From a checkpoint of a small self-supervised image encoder: 48-pixel images.
Rows from block 3, named by matrix and row number. Rows with one number belong to one neuron. Each number is 500 + 50 x the weight over its row's rms, rounded and kept within 0 to 999. All counts start at 0. Numbers have three digits each. After the name is the row's rms in percent of the matrix's.
# fc1: MLP up (model.blocks.3.mlp.fc1.weight, 1024x256), inputs 128-255
# fc2: MLP down (model.blocks.3.mlp.fc2.weight, 256x1024, transposed), outputs 128-255
fc1.702 168:465523489573452444502603448433444477500505537454582480474493421529506486502547482459453463473569496452533482426561432466430492441499411450553560414516537546520441484591520490510534538515624478511487493486452474506416491475427521563485529418476473492575492616523512482516553563516406388500493505612524485497395580575432521514503451485514513501512461477524635499512435470501425497487428
fc2.702 164:532475539528562507605406578477560488492461502464552515487492504463479418611579418513535542558432520420474597598462483472484575558492460467467549467456454487468500450422494419546552464453498483464591551468471554508586491556567442492571520576555444501381443436452512476427483468531519582494488619514505421452553543501485526512518554498544567496516502501479480424498501492526521585463517
fc1.703 022:541503517452430517535393502562498452515533481507453554507479490569555436483491524513496530527567462558457554539569556513420533498523489531497431448448463485538507449502440540505569498485529518485620473466547518438494588496515529574520564489531560410483414497512507499425503502541579497498537474542524549427526543516485545594537425464453600560547520542485514350452509478465498447523567
fc2.703 023:481441464577561542480557570479489579504458551443508449519512478457560513519457501384550513579453600417452523535484481503539554541402462489519508490517453536537544533450568377525547350419506479476481658410430508499485497550449438476553517532465429578500535463472386537419540478504493487478533518543508556477446452534525462445407491591506492504515502535440567530567518456524498472476429
fc1.704 117:533472534422682488499495569541510483502528472418446502545398515535499532520543508565471452398543543553493521479484515515414519565446483456556435548481515473473513479550451578438557533509464533567474563527445510513481603517553490574514446453469531547469513494467418441531498474478545466523597480525490540449552501537540460469542531538473427542467495399606463387506478482531482482450496
fc2.704 126:494574496475547581564488532396500423503510493497498510499494535558475531518436536467596509463554510490454457573510538427473487540625493557557499431516500386485537540533507518440530490474508510437574430472555462554448617504454423549447528479520509444479546537458608534525480481548475527537473524441470520497367506586632511533508555457466482516496540571430571497513575435538381541485620
fc1.705 041:512395505517549573486561535462626514543513542582470518460564520544478474423512466486466489579532473433484533519551461495515447517574488489476499573516482494512445623558399487511547493448526463503496541499487465472509513465467562480474422491424538503547479527539435463569598507491516496456597474563530462499521437447556514453369528484561605472464559533444542473517634385463451573512452
fc2.705 046:527434494421537506508439489511532482476402430558526513462580482466440519454568490432587466506592496580467536470523524418562489475485523507560561496470460447473533493455531450508519586450484518447548587526566505516516441541486450544475462573440508483530446503517463441439505521522461474526408551463493463478423413422511403523489501445463524582380371567597480540582492479447569531568465
fc1.706 038:448537456566472539550563573411570455427553570548480516543411464485523560474562552570468482604504450473511545484455554478552525521577532506524513439492551528543467570494400484526463520521475513547549475531508518431466536489456552526423521462473513557472455486442407431547521422543459424524512521629507510486517535430573540488367485484524521493527468430516497508498428480448483464504532
fc2.706 040:551479520499485528501493508409548430531537494517483498477600444460451512424529526525507459495492465463473565508457498513489468512571516477509516493436408499491453524464450499442470504448536547515483469480456537487497392418407516521561500504517445618454486492480492441569580441530518574504474509519399448488502505445528559587498563546469546471462441421462357517462446454549657488476461
fc1.707 116:477547497561521554548416521534402435491501535589479431532544503465524493529512550468458461453491488494490539481501524462484500573487499485467436551500464613583426490510450540554510479425532407536511502536525476451511544581592550513461549451565439494537531509451442436497544554453591492460504501387487482405533560448476527487548400453515497586455574533580573460423449529513508494483465
fc2.707 113:556599546460468449508485529486451539531482534406507428445551416461481529431545506503383505558456551448487447568493430476489502531543426458426499576389567579483523523468525421507498422536472471578592558498627453420458562489444421443473450563479531467576555413536445565484469527547525557482555526536537497532445573506391459534550538538492518474499535474451514486571470482391449611505435
fc1.708 020:428511498484441495441425552614528412517506436430531487454493505536528495563564560544455509476618455493388550471523461553517519443552521523540511477494517449565415438500502515531505548462521484523523573438394481514476492505493404561536391616544466454494548438530479528476538469529520395428511454547453558424481544481435505569583503598454521528547547500452489505478544572452502579483498
fc2.708 025:516469447606552514472506510523445531528474511481438511531503505478478492389528491465568464509508531367488449507496573453511474488483494503557602550536362600476615517453515464526559467505462491494517558485459427504465616533465424504506521461483486621430500450462450503451580480490508564470497504546519429436491466544549457553434436528445540528512519573458513543553459468422478472383451
fc1.709 154:477520531541500570515463499532433483435473487519545453395368528501523437550534532553446601545520439533508545535522500451531522534557455487548502512441473499569536504512469464462487447468521459486495476538478547500436537527417469476440464418542484459464463480498479517504457493564477545533456517551578532454508455525500495481510602406471500545582591507522546606418448591478444492491449
fc2.709 169:485527567576380498416507507499586502566498553400419524450464495452488521487482492562467497476470453551446451590565558376489433498483502513500585473518559443422471427454474611504545425509444421542520464445437482549491535573459541484494473400461561561477491537471470477537466524483457581533449500488421545519573547610569503491568554545529402412459538405549466611414531567459567538501514
fc1.710 230:446431502450503472580443527609457531384424478449525479508506499470485465486544443543510475520447492388462415453529523538499513413456547489494584615381517515434550454455514548568486503581625462405551500543612534497393558540477476466544461523512537568394449519566534501525511523421534536567495499475535543533467450477583514557481537451484489465542437539514571496505488427537453465481455
fc2.710 207:447536494461600450529573626461415491518459480551472519525470441493517468519508502449513464399560555487552374513495470600491562457536590415489461487524520541481559472501443486473580633515446530529419421544498488533463467519524558428479539539505528474492505445581516531523498434488484407528523513571577510499556497637525487571525490504518484462451529436569569487405518475511474496560573
fc1.712 015:510531609439567469476487573557554463535467477509522615559486518518491509553565509511521419516528463554608530514568483524475442451551561541584572586455464437438510461458500481514508523574495483531424612504516480429444480533515522527546420490374440541482486512434487498567602585487450425502456512483448464492609438593545484458563477482537434462540522504446544516518530573472446563476467
fc2.712 018:470507468573534558379441513513468511563398464439547460495512452511465501505529513480564438539523527507488518541497520505470512471463505467571549434542434503474540538387508545458549452484473521461541576450469417442528558465468544504494477448442481491455487544483418528409479431498414442481519479528534513509482458559604417503530535524537484511469511534453413580525504530601447594418468
fc1.713 033:465495449460549484531496420457455543462473419547583528527534427489473565570543445501447497520486507503446542459461514545622474506381471455604477526471500475438492451475608456426577523514416456462533484495472477495533564617424507496478537471487492530494441497407489504510490450492432475450569520465504568480410443458502539505486639533473447473554394468497539530525471503464570648480496
fc2.713 038:453570471507539486429551491485550437550422457483557460418526476471417497525645501460490513562515527506415542534518553515578532511477434427587506359539458535522486570454536470448532466524531473533600494576441474518506528482482542522517513496543452502473507465394522456525494468539386479442525471532569530449473501565487481537483595519351509475506469499472518530528455491476498648461435
fc1.714 221:590473510589515438547542459457527498510453560411445526556525587591528566617433421505508445497534489450498487544380483511515534545507506554465508550530454438510523478496508505460506514466543528415566522494498572470489428569495416399534583472471486371400410452485518444539413510476445460534550488429493452495532506469443464540481569513499520413596456535570517543457437505572542492542547
fc2.714 205:514534533497501530468555484532531458494496514502481550494506468515460530505512562544554538409468521564466445443519508475469523497499616496491576498486535506470496529539519533480485481534567555510511480388543514419456520536465571534454568386487534462521544490485455513471422569448532488471468542519460536523543463547532378425479506475466602498492551501522507510490544521416544543489445
fc1.715 086:555414445477521446541484554537510513539546580484458576600496488643501507526439547476473455531418424449526462516535527558462543478575434402531566502520506467537462378501495485549606527502558487487554525490577462464456528506439501521511599539475574476524455593527482485578576488442459479459513514476443454490526514522466519483435447517518514410538543616573485526487450457514420522443537
fc2.715 101:510510507483570470509506556573562523477523519525528428579507524459443490452521576536559539649512529543432473495477452552506524499509495555434560407534420506498422519486515511501426479386510543469538575525506501521490497439491607545502411571435427512548414377429482448531523478487461523469451541517561388465552501557510551523541481505482475577585493382435569504448503493455457495525539
fc1.716 174:534452487464394388505508549628474552496601474538564424375484545474553444492475477496481508495475442497456490497484446474558466586533510439583467571477521516516475413542506418516488550532536520514549510439436483532500568482478485524423453510498536551487514581500562523582418564422552444428458546493471445512525498511446509494512513468427537491561574546507501514500525457590442521443447
fc2.716 181:492468493527399450479545513425538446647481538542550515582585470539585438469487555468475430595545493491569550472418462503477520509367564444464485553525574530472502446525534538423522526461452474478521552464534499494650443510480467437494486495554431486532460505409566473468512533477532471553451575461578399546466536536433399536424493499492520524506504472484486511544468560545508478439481
fc1.717 012:480504470440472475503561572630450529547527442512573597498426546465511487457493450561445527528486428494532512498476554564512443433542501480540425532450537388520464531464590467496525494554460568409511481538568592449420447472499560448472480567465494521486460534547488540501389472486525476545455526561429496530599512467455483472444528538455434562500520521489501533461463403445470415463490
fc2.717 019:463472508645534541464512566523523524586420496481552514513560447474518460474536553443585464568573574491455508585449560545384481503394478451524481440533407531459513515461536449502537472399505561453442541440433512496457630489453489523525478494505476560444493466492426535515467450539440427519528471591488518499402467581607439488472589473397502521455508548518433519543406496514532604444411
fc1.718 044:534433535500550459534524550573472483472439486514436524484478598354444490410356570558438481434504574483459471524523519556581447537528464507471626492592515547626611496560484452435544525458457507556465446547500457433556540464599450489525450578403521440533567431591482530539534549446519556406668536511465405418497492474420467491458528538511525527528464536450505439490491533568485513606485
fc2.718 048:422507547520561504514539501504532531538529532394513504547424523578582565481517564497538473443541441447464462409522597458443488518437567539523510474518455543516597524454426517457560469390508535549474498413445504472606598563532493535468474493471398512428486574498436482358521551510536533484560482476571556422510415475516540564583529452566512533513528631545452443481581500475443442406418
fc1.719 047:421532421460561561482517545547477574563578575467504448545359544599533493525512442417488518541500479619559506536502413448392492471523561539479543501542512512532590474541495469581446486584467479453543420503439490477577595531517571470554526506539529474481565510491440481480437448539430525499504522500568535505510581508476507524462438450602510558502511489529399547509414513498509437558511
fc2.719 054:439547469534478621473448500548602513586495527420558475511432458525490496452562446496524546500545623498504530533421540537424479558578511475483528552489427438459494458478600477460554501502539536536581555481385530423462516538506390589516533516494488515413503380487501480485509557580472456612459474520478421586486508512599497559459490425493457512465500502411508476526522403491484437472444
fc1.720 056:533538524531559463479447516444491513534482547508512424492499505490422505501447546493485438480554421462541400564603532532591523493530416509496599469524427468539474455497602520504452444477546535588508504488518408534449504461471587456509453453424524481498508570515389544484511497556572468402546552554409475496385516601432438477542549512591518431549449556406552457459523484492512499506508
fc2.720 067:425500580528448438580476517479548601535455556443462461471487471454436480495423488470494443492545512431478418463589549540544497512489504444503563532493517498510467497546500527496431446500475496459604504456452473434578495512573530492465450476505465477497566514450410579483502444474471533509546421595477517529441559521542523475538512400474472560578526593541492480523528572563528415484529
fc1.721 076:441419481556532558417508542537500574486489525482519500516601577553505501571430517511455464499441503431471483481522536534629484537660511488627486489477531503480509517439508485447578462574503575454614477526487569459549564554504471447540527496425477509508538467503490511552463500509405547532485410411526553512488547469564440564467450451522522601504468485539537536515525412538507554507443
fc2.721 084:435483562561456490415494509518545418532434431514485479497486600518402462433533475468544478453551518554424517503543554478584580480522439531443539479508518458582475526477508471483539439576590539522427368548470475455516631515532535400477500513544436469469472457503482451533508494519618445480462477496481474460574473497424433554506428445450500478548539477559602575472551415545473560477418
fc1.722 017:383548491489458512527549549560548424521592523463393523543521518533503511505486522523445506457587440518464492525550452525462475430609477547497525428488500463530496502542467608517492461472470593441510572462455507479397508438556447541540456599522545487478474457485410500527506499533536459495468418494490589508543529488342521572565497496456473516484543412512413572479475590501492480502470
fc2.722 019:438459415592558568465494516546521508589442500475460504504492460454489488444483530440600423530402549443441486555474565488546544552386502454480565530613429528542564555445526407562619452516520535459409533505430464493544500530471499505444512518434483557478503450485406481476483458519423522499535504511525459460481491499548495510492519500422570503483522547484547458538479480402449562379518
fc1.723 190:463531544515452530512498618447390481525490496527571515461442457515473471485509481491541551447505512531524468564426524515538473405483461534564445471489430424473468571476587495531520531603540394509398576497545508510418480552496403506535520478506489458467528460477507456555533506384458530469513541514574499450440589451476497529479515453450491472444495459549488478462555501507470478462475
fc2.723 163:544400589456483461527398506575547522512413425645513526489506466419458499477492500487568537508452424489584455473482424411456512507420529493513478517541437567522526473478414538521484489441478520568551488449415520478505513421477635485463504539415492465530532506569504503435505525581568550529442560508434420519554504423475475363516548496492516446619436500551437521411532476429506578451428
fc1.724 091:519499521522472520443517582515470499527593605529509549502557463565525498520571534592506510512427480551422563481500481526456437393448415560542513524563587431527480549493505480523486536475598498546500518482483453493481513393472482518546405464512514475521488466464530502506465532561445467500514539554458524454536590537492553448387431503545568453561494499489519531525511400511477416580435
fc2.724 088:546473568497488476549586486509552602455590513399478485507512485413484535488495370519558548509499408392488422598400475519389461543462622419455438466429466592458546572583482509478513514640500585521522453542509471497545478440524481445501535510471476525410633488519550474491507480453447580481402473458488543432534521483466557434499471477411452533483508435507461489472504527492470483505528
fc1.726 093:501543467550486497536451463535447465528441513590476478347442464385501511547543510508553561508531434505495452513537564540599505479441492538547528389564509417460514483515503469523477465614540359509491537497430497533490482593462391431453464518411524500524474454446610534486562566554498552475529552460516536505465610420463501572547649403504435480503556534576581454526574467500485469534503
fc2.726 107:586477471606453483575495549571587552467504541553440617518437523474549471567530594464521440537524496557490507510498504487464481521457596494611571443502540467485464565466521516477444568426459478592447617433527484542459566522493550475550578566491450559397460525505529529564526445440550452478453537540471491523450465403574501577554524490386454529556463406498443496539454554541572486476477
fc1.727 059:436586534498562492487533520416516439528550495581522510451470543463509528496544421514488436516497490498580632434552493499531457407526548480511521518480478462517523414510487452465440484556551450567426460470460431481451488538545552520554452437541588537500391489481339516571459518557423531424426546450520500529565506478507509520491458531512596513543531560535477648500483457551451517523509
fc2.727 067:434487566416475499457450530533443527490522449522525411497442489448417491521421412385508501511577587561510490522463564428534485495493590617412517517516508483442467422523534547549514481489501542488524516492421440558542466461440554512442447399469481505500509441504478478410598584504484584426511521580472518589525538432494537588477461492518441551510428441486450503456433606530426468498515
fc1.728 024:510528518501426458516475501550599461445498410507521516504538489589574503540480543568529496541508496519440549497503450546589492429568516513551542445436496436468466422518510549446500506483467579487514566448478423504518558499455529529494444509541567496445522407411539506528528483508565395473510480484390623456510456464393475532516545550487451558613515434417518515433523542402472508435433
fc2.728 028:465458388603561575426481570512430510567422470518498528544486540430469502477492539516552493513453529398489414579494505514551506422510497467541532539493393498475629496434536494535522478592510521472350541478489491517558584442484421538487524505522458572470474550438412493445520511550540554393564498488534500508508463492600440613489545467542579520481536472511541520502434564415458547468477
fc1.729 088:531575511565545560516536527376485488508430556469486512505499494453483455505498406453447468488507473581508601485491448477492547557461586430545477455473500588486454539463565481543574580513542457525438516485471481517501454512388498568475535486522550513432487565590444514488434501500403496438528516442571405502499541493393497495595418466574514432501476564532557488517581445608488401462462
fc2.729 104:584469471476547468577507435511398459673479532508500498444502530539531599492561462539410516461527567542440524431399481408491519560467467566513576414516373473606484521548549434487510482507473463438456565468500493476471497534433532517483484519524469446551537443500535519412417495502512426528448488463484499434493434447495536434481590505508508483535500451592584507518557571542539529440468
fc1.730 074:572513483469484511392531603462425572550477519447476463444490502532595507421427518450565542504467449525537480484461489535472598534404386520501487523474531485529570486489517443462525490499467484570516527490541450513496550450413493481510474420550498476492450443453436490615503506434499498518458520550408523491453546432443486488464356479520517516497483456623379565508433519540449493517572
fc2.730 071:576487500493441518445488456499478520500445417534460522521489433470545559461480439497555505428432532470501583424465522575533507494515461657443556321560522489516458478483509496477565554438511488529572466533511463487573394497483479488429521486549575558514538462516446472492560502489444447536442570495416519566479560559468529499428435485604486512550501472574506484541408491393437552524485
fc1.731 061:629445498462488438500525484486493473484448506452451474529463499537475491543495592500503495427505435537418476537482484503521529469483514429506423552496455462540555505485537554504389396448461510527448443529576447439580530508537462460388544548430588570506517551518486507576553514431489475521352465490460495550466449508534551511476549452498448460539456405489605591521446378539494511508508
fc2.731 070:550340594500484516530484324567503489486487519514511509518529509515423574426442517557446546562518525405482501523555517495499520522592522468460467612549553478426547526491551430477453510559509538561524467537469493569503545429499514568409532541508569556490485491495505460498462500530439487512509470462478541538494433486510570557472490457540463498417479488484482449488408496516514587566516
fc1.732 063:458520565450474617559460532453519534480457491483566483531415476484456470506501552420505485583519489444533362457504400551480481475615623476546502447550478477469504445475545524539479453565404396507546507522532583530438550572643500554516530550513534450555508456431506462520512476487450567539517494447569492494487506445583463548553591418579439512503614499498500506443566440462478541457535
fc2.732 057:545514471514470547489480591479485479508511447337452453459455501423405524532588442508491529429565549540539430544480488460559493511450502563473598553549506575547507543420516517459442565461536532516543474573483420529466559517525540418530542538457474414423414458451551428516539540438545466484483553518472487589517517585500471526458465465382541450500453546474513486548434549582485438421507
fc1.733 169:548513475519513606392474506422460574525502545574520487475532547491513525596463445445498537447487433546443552534418524490535499516424476490477467488574451526455466466567465521518454593455504564587448551490553441500469508548553473532486470563473509507466536546542523486440539499500469399421572484460476576533511441397461561523360509481496545454445479504615557488539436557419496491477475
fc2.733 184:539464520526430456497501472485467517449432636427589483474537483421491455451484457605534525526447449488570473482445477428525456539508571451509547499604644446466410462517583526581576446450461468520509526575505527502502490556431382419526516540549485501469464504465515434555479538443561577504503533431506500488494544505549487422574496432472464542549483453433566472612507538479574519418501
fc1.734 143:467415440523549505516494435406533619607489440490513534414544432559503483548424506467521533438441485412484511522511472597508516562542511483503437446545486491495471530435572549517517491519484515499523493562498529443422557523467465503522535551549517533529540437370430491510483499450497499573568445517537514480510454505552437472608565480544525560438508557558522456487436453475552477489477
fc2.734 157:429494486470541480492545508624515420593502396578523509538489552568581504405545471525542455599504543508476572471657517543535497602497517517569489516425502430560471458542458501452464470530565437523519556379564510539504472541480494505434494510558522427400425508495517472484502540504514543435484402562456501472515466499479521452527414540501420472559562489506522491526546533612434545569511
fc1.735 191:583472473499559509518439628537439486556464580552499515532506569549437529480498477389555528520521536441475353491428559537419424398495458529562471568497536518547515530454454506440505452512683536552440462547493549510526481460416468450512558481429450420605489493543420479474577578569562480468501548424510547505479538457402559403467454472436474535552499458491468484516479495537502537598487
fc2.735 202:503494465415510435487494433440487482530492562517527477508521477500505522446552505480503463575492541508453485515437496489465535483557462596418511551524546374548508355604492550549549537551499370509562453506521528429547364478430519504468503464498496471518573471494535494436463558529470595470497475604631532521516547502494554460472481565456497515529432465574478617487513431559443513556501
fc1.736 055:562547539584517570506556499632495546522452518516389464511521517644504525421491460463525483522503531523563477530454482555572451485486547574449398558503493440487489461516551479555446470523488420541423541515511512434520440437414425477474509505571432492439574504438502486519542549472453469518466586646534488496524479442438511502557521481423459464466495416542492581454456483375505497480420
fc2.736 058:456396433560503568519566487569504500603477509505533509551437460517491491478545397573579538593513523506528507454517550498546447499512522459568530495487461535488539435425487485488464462496492492475458553442469513378528560414437481569450425458596493562538474498543489505499463558557540471513473479488431506549413570502506547549551575542528504529432465570534495565511454434528515542464562
fc1.737 021:474537466496523594495573534414523478561542489495531442511560512526511490489468508551521470483426510509539519557512443481503487493515465540422407409470464477524433450551560582407478485547540496543547454496442475492475482494504560551505508510460513452508454586354432504445508546458553472538498454526501547371575469341521451437522381577509488439462540483506466577502531540557469541488495
fc2.737 024:532518513554476463452500580503483582513466457388478441541485476468492472436507533421580453601553400488510519627557566456566502473465512511578537570595530528512492539458500381491517493418457533468512619535510527481467542493566487479522545472490488481494494500514450453478459410516455480433531520536459452533507514575521428506459624509419570503531516536459467481586485543444509524460456
fc1.738 144:564481523451448437502532492606512531489441520427526536510507500523523520426538408509563555466455519519552526525387610417389541519542463579490450480423455450514507423415538572442456540518539496499460462513510450498602517509632503467510581567490490550457469449530489485536479589491391506470567503576452470545474579570502535451541561530424567527467532565475509561531498497533467453488529
fc2.738 144:563514454527552604517481468490521430453545468553453489445559593516555467402451435519527532559454507442446529517491555471504481425511548478545551459523573517527517556484504451490526585493424514529546455487495451482512445498520516496478494560605528508525523423514522437509422565541544561535457467444508486438463528636549434500413563425482506462491506571620489526511501506333495473487500
fc1.739 027:511437507528406556464512575466375492497513574550498542570479556545549460425544515495530471498446543560575496540508577592595503478463536510521494546511462477592554451479498534553541519514542473559488472591434479477450438494595467464558426426455492497559500603599464558488529538488488511538483519468530479479477577539487536470426473561543534408545419438516533510521464418537509478521501
fc2.739 027:446428436530488576427461528542447592478573505470525432481495495493510495464476509582611347553422522500580447532476535553489483472436538604482450491454415472506491401388552500535470463473434511377543493509447549528554456490579554474432519375446512546565547575600521607426534423526475548509510445472420461460427522487582488563491479553554525535571461480520466559453456548490503491480526
fc1.740 120:500500442586546396435479491511463429506584480515553491477517534506500466410610451462559443432500490520503500442445507473488570469437521501502410453552464527541481539534519457487552454521419531480536454480433543568483538473455520559461451446487465541546469567467462513445488509530514459488532518364481481439487609541509542442502523462493553540535618475406434386510592565536545609422551
fc2.740 111:526448477474482594513582584488488557463490599491532540490516494491573451540478509437486535429456529535620516476573424498440559479528535559520473482500451546433486512451613446516488533375429577481475391476473504520494489462414447468530519555425456399567429529615528490480487461468522525369542470493497537510536475469534518488442489544535408534544524488535515546562553551494535505443484
fc1.741 171:473512494510483448637558571542490537487581587534472507509536407594472453439492469511484469529528548562565473586478512504537531487457409551525468610481523506464506462488523460522535533534616415532317649468413532523540462393498482495487481532444538486537527504493455470471475529518516536518582470530462546575445508459527425477558517542468458588518568454490473532543472541499538476450533
fc2.741 194:482543510509476581472501511546504513415561491518542469564517529402499495505440532455499513573466525580561444534489487523598477511427451546536463466454483545497552516447489530509424613407520627539430512431591541464511509494574523431502435509509544446472467477402477505549463565490568497544530472421452526433468581623433495565554530416548483494493476473551437546468419346530582417434562
fc1.742 162:471489519509580501390463513419577479542540526564497387476493579493503514497541425501492498574457505498579509570417463456524565498458457504515502524484507518557430477556391505582534549462531489522541464492502407532484475450495469469407421462532457524409506475424481523480577455578516438432459524507508496487494462482510553489447433511509477438436471540439543467528467473404543510591448
fc2.742 154:423458510409509521443486444548452597509454486509571447459476519440463547558519506529469490519425560413511498487439514495504530518395506442542481545539555476549478468495563508562491405446532402536538512491487533501457505530441417416466506492587350538517587380563457565472585477479558541581467567508481518458456545466495480530444542412494473519536533450582473521531453524491505515451504
fc1.743 064:437627428466497532583479552494446454547557523473530445519553404504499534380570517505494474515548487495544458464432421625386530506466575575511507502506487486596469453482560467556492441504514500446591517433513486555498514506544467555541522473517541521449540519481478530550424542485524505503511548444477510464443533440376455525486509490426509515524537612525455475527518494535442459486570
fc2.743 067:466544485564449490462579560422536434503503469435487436528592425507403575511531443549521568553567598517558540463520511482421527452538544531478486448451490567514503466431538531447456497502516489437543431483455459538595587532500477520576487499556511505546535452436538540471403499528495487481491556445551526557423538506562590469457505512487512463434524591475420536488571582518467450549578
fc1.744 033:564494519546473656463558566533517491445527536465407454490501470454539513495423530464476500508503426531511576495450508404505507494420583443515472555498490476472505553481471532475354394435494493551445470486473568538526459455538554564484409496552495451557452511394479556436476474487513452545505494559485473509622481578480473539500479438475536543539422555490543435484527580483524506477401
fc2.744 039:449476488539465447527522540634542561533523505476540497493492457496492473541507602457547524544456485491597455605475552449487451549438458439487530486493485552485518558463521444517546412527587532449531585474497579511389598530481504566477602541436564507453571384509411489350447447518461536571581531560519565448470435500436572532435508530505526476469563565583439506447413463474494519482615
fc1.745 140:574547444470483371548509464535495444489423557472593514480428506566486539574467387491565481525661551433413504514545474452485395489516441562566517520429496571457479561404489560409568546484533530443537527526548530531478522472463543604457559537470511461379498488605532483553507546492506548456588534529508577434412535555453520481518508489564546505601427489532516485512500510576385573503438
fc2.745 131:505558469531471402496526535530500510534541594530475517481461458470494509428452495503508585554411580413512446475491544472430486549529447467370509569537561552506465514550522510601542515556504500535406446387381436559594485595544439525470549519493479489463476491536462536463433459502528483417577483430523489439527551486425485483511384457425527521512522501428526452521565450428553429499524
fc1.746 053:564460490525633505485493515488499511516510455446524571492532463550473545605498476545482502448604445511455443460506517462507527455501496447537528469426535539446508505453494478495474522518479563506451443427574508532522575457568476507444622526462501608495446448515516478489462533541486521507550491516504468520411484456572509447540531583564498490491539475475486470476412480568463543516382
fc2.746 054:512439487550566492444438481519527454503510446408497597444568496557403470547571521537420529419411522496433549522445530427512424568528461436499512417495511469449596580484491517517426514555533475555508470411495510473529471477482527451521546478478441517609467457546475576507497429477483480475467488556575477412516451478486512391464512533559477512511506512523465489488465447531483513608427
fc1.747 120:529489426495502601546450505479403487487492560511506499528528514551473526515513554449424538488475351519468522530472576531611527510621535569424526529522535491488465569524454474481515517419523566533403527479451448469476507495474448519562451376444531449602453490427532507457562526516487465539466476478428472471459493518533432499447505534455442478448541621461438399466448491547542518504500
fc2.747 111:549431511456515506502462464385516489529581521635565531470553462421429483561553475551419480492538501481529556428446469524477513468504580535439494477521509514423426551527428494535485527553473536540528471405513533528552413527460618446457517435582446537483435503483585419606537444519558595472476482512401530536476528501514510503511468524619519501505453533492487489433469487394493535543558
fc1.748 082:532469558470507416426564537513524476553495471428506496516513442520482426414502528480547442524521499593531606513529534374526503505452642547361456463548580519580555454537582516475538561630487433555475504509519490506549518483536564526566543496446491481420526617453452551522503577443456504566600551628534422506545470529351609487458491476490478459444489458498489560580495374592466493522433
fc2.748 096:439477485490525479439368455512497482542479512516591505476552484431493550481504471483621495663523443522512539524531546438487456488459592495486488484419511474454531519427473580522482601518510583400548508472559486449516361532474565501433485433497412554494475535457546566563504570537520499496585557395423458484585523585564459465487423493514535595526488457559455508564491553382526513517506
fc1.749 032:507469467422530485451597535505554554549546431514474596503540521610419458490473453567435571501480470392470475526522442480504441507525515496559521483545452567515356473519522560488532472431523430453507573540515427513457481513518555471574455474429513540477515545448442534460581481523488499478575531477504562509584462551510504545452475461529487518525530562476472361448437509485600533439410
fc2.749 039:467445413524535511455576512488425514546503462438546589510510506440472443482439515495529500474454520455425479542479521489553463523511524510442505502584456489534583552502555421456415482516468556490491415461465515504483487581502586506437435563460537542444469526460461476465518458563501461488525560491550426490432489590502485543494452558384548499490613575509483555586412454546496515584470
fc1.750 032:528509502472437457533487517548578448552453453473507516458564547542511538520542497466462516530518544470470479565596498524467490495531585524555498470501451459529396509391426497481555528573543567455522547452493394451501468483457543516460520537466517499564483484581492455503564464484463462441552494526522499479458509550486527540503459564430567462575553435524479415480561583534463472535520
fc2.750 036:507420488601538471352502470507458552464551549497422501596488510451476499468505543438566534592473472437489500437539517505531538512456523513493483568556487589504565559416493467455575512402416493508399593472477458521446499546454434480534492527490460503397480465436413442436601462520513479521499471564505497539522482552541456570475471507478515521536543542366550554462462417538558446422454
fc1.751 053:496449532508454472462489592508523507526436460468425513430446439493541568497439474537491455466439522513572375540503509463499534547481535563568480520527553505506471464528555434490523541549495531531487532443435516526461489552486425495531492480537504425484503512437495498500606458462539425505453610509470530550543497420387495424506546413353491514451511461500583379486557542492511548473456
fc2.751 056:565488564545510498527555479503522598410569455501601527548482470544440569588612483485463517533433454549554528558525460432417527562594548425470515361596552605510533449506559483461483535566546490505635541416536543584486553450396592477534550525532441506519464614508521383511464511513532553498472424494503520539531538519580437463532443476466484446399511430518480463467457512495522451430483
fc1.752 184:496498447464537469524449527457537558535550589430490555485478559458473543403503545440470537487577497510614525504521520541539520561406476561454534515529556594576584473563553517531491523501549534631487553496574573524435503489334537469473497528482440585548496506555482449495525524536450507470404550372492509533506477473550422610451423544547457467485402518543548584510395489500517496564528
fc2.752 182:436457451523452476593516477424430469569460496480484486453444481438457544454568591523498390462472457489603542504563533484516465379469611459474542456579496469489525544466525577418482493470494374541500443545507505585468525570462393482512477520486419551580603520511626507462585427535490493543435552610448484471455476475508547486560476482573461526440447422619565522452494528539525566457479
fc1.753 064:423520530432471458460528447555490510600403467445522552508458545597550455424505455557536514554542459454466575505501382459403479443565483499534609429490530462586484528463515464512525478409494478434433562479469515455573495487419650528546492463579507515521510512416524425546441534445403489501496485629486447434420586558476534505461461418555457480582448449389555461508572499527442588482541
fc2.753 063:490513480471414467413554567507496552473519513399479454525502473505414481448517527449538479476534498449468509546568436506558586563522565470547513415445500487520521385583477472530481565563474439517532548424414591529532466357527443543508503464514472447565543565515520470628495487506416519482390506528469511432565527492586471526534540549459531551469494522492444570517496477394489467481452
fc1.754 019:467562502475364542444523540571496467476547503440481497397496475493531539567487548577450537605560420522509553539620521581495485466543554531507489491517525469568462471386525485536473522447599488453537525412556501495442575459451502527496507516519537386486512408562526513429447533541560424438560494551426471520608527471383431555519450516472520500591464492426553437516556499434446528491552
fc2.754 022:525363466577524583474483526460541582507482484466491539550547504453534502490498517468599492565489559471394442555488466547516525484484451451561537575494407469490521555462480485491553472513458492439507590479497509557501603542470457487514461446417515608467410530431419522463487510552437503391509511542508502472459367554581431582432498560479562537470459532453508542571407492543509562494427
fc1.755 023:500416499467445529539480492448521537571497521604484430501467536514557433432363548547457498430420529517498481412447559419433475571448452497435458427521546570503467543516491541398501502492564547530551415519496558545473481472516513527474530536513524520459511602476446527447453527396563478471501499531527535419529453479552534467478402451545512467444497546472516499512491535537600502568509
fc2.755 026:550510515590539469453526573498509515528515472463520501508439576443478487446506553458556402567479476509551558543561583500483552550422432498452529541469489548537522414493530491495472467494537502447385556529504462517389594505497430497451505515510500504477451404558384474414540418532488547527501533475517469525475416559565465506483569546508508488508561607468416525505573594489500555530406
fc1.756 052:495458545416525451539454561522450401462477561461487489470489430511476531528470431528514469456445433520492430444576453519523529456444452556518481576555558469517515512536464485486523470487551488620485491533548468437406627517589481503488494491456427462600515407493469563523484543479502574557486501500463509494537553481456573411487356509490483548393496413515519530515398436583507378545479
fc2.756 057:439406527475462408462509482493521484430484482564515427425582428558432539524497424501568597474470497453506487487593519480471563521505504535465473485412491439519521378453527518495459487428466544480481442550514525475545527536452558496501557369515380472528568454532504590507508456572475534537502527528417483490467485467482447586521434505560446451397544456501560533514514485554478514459577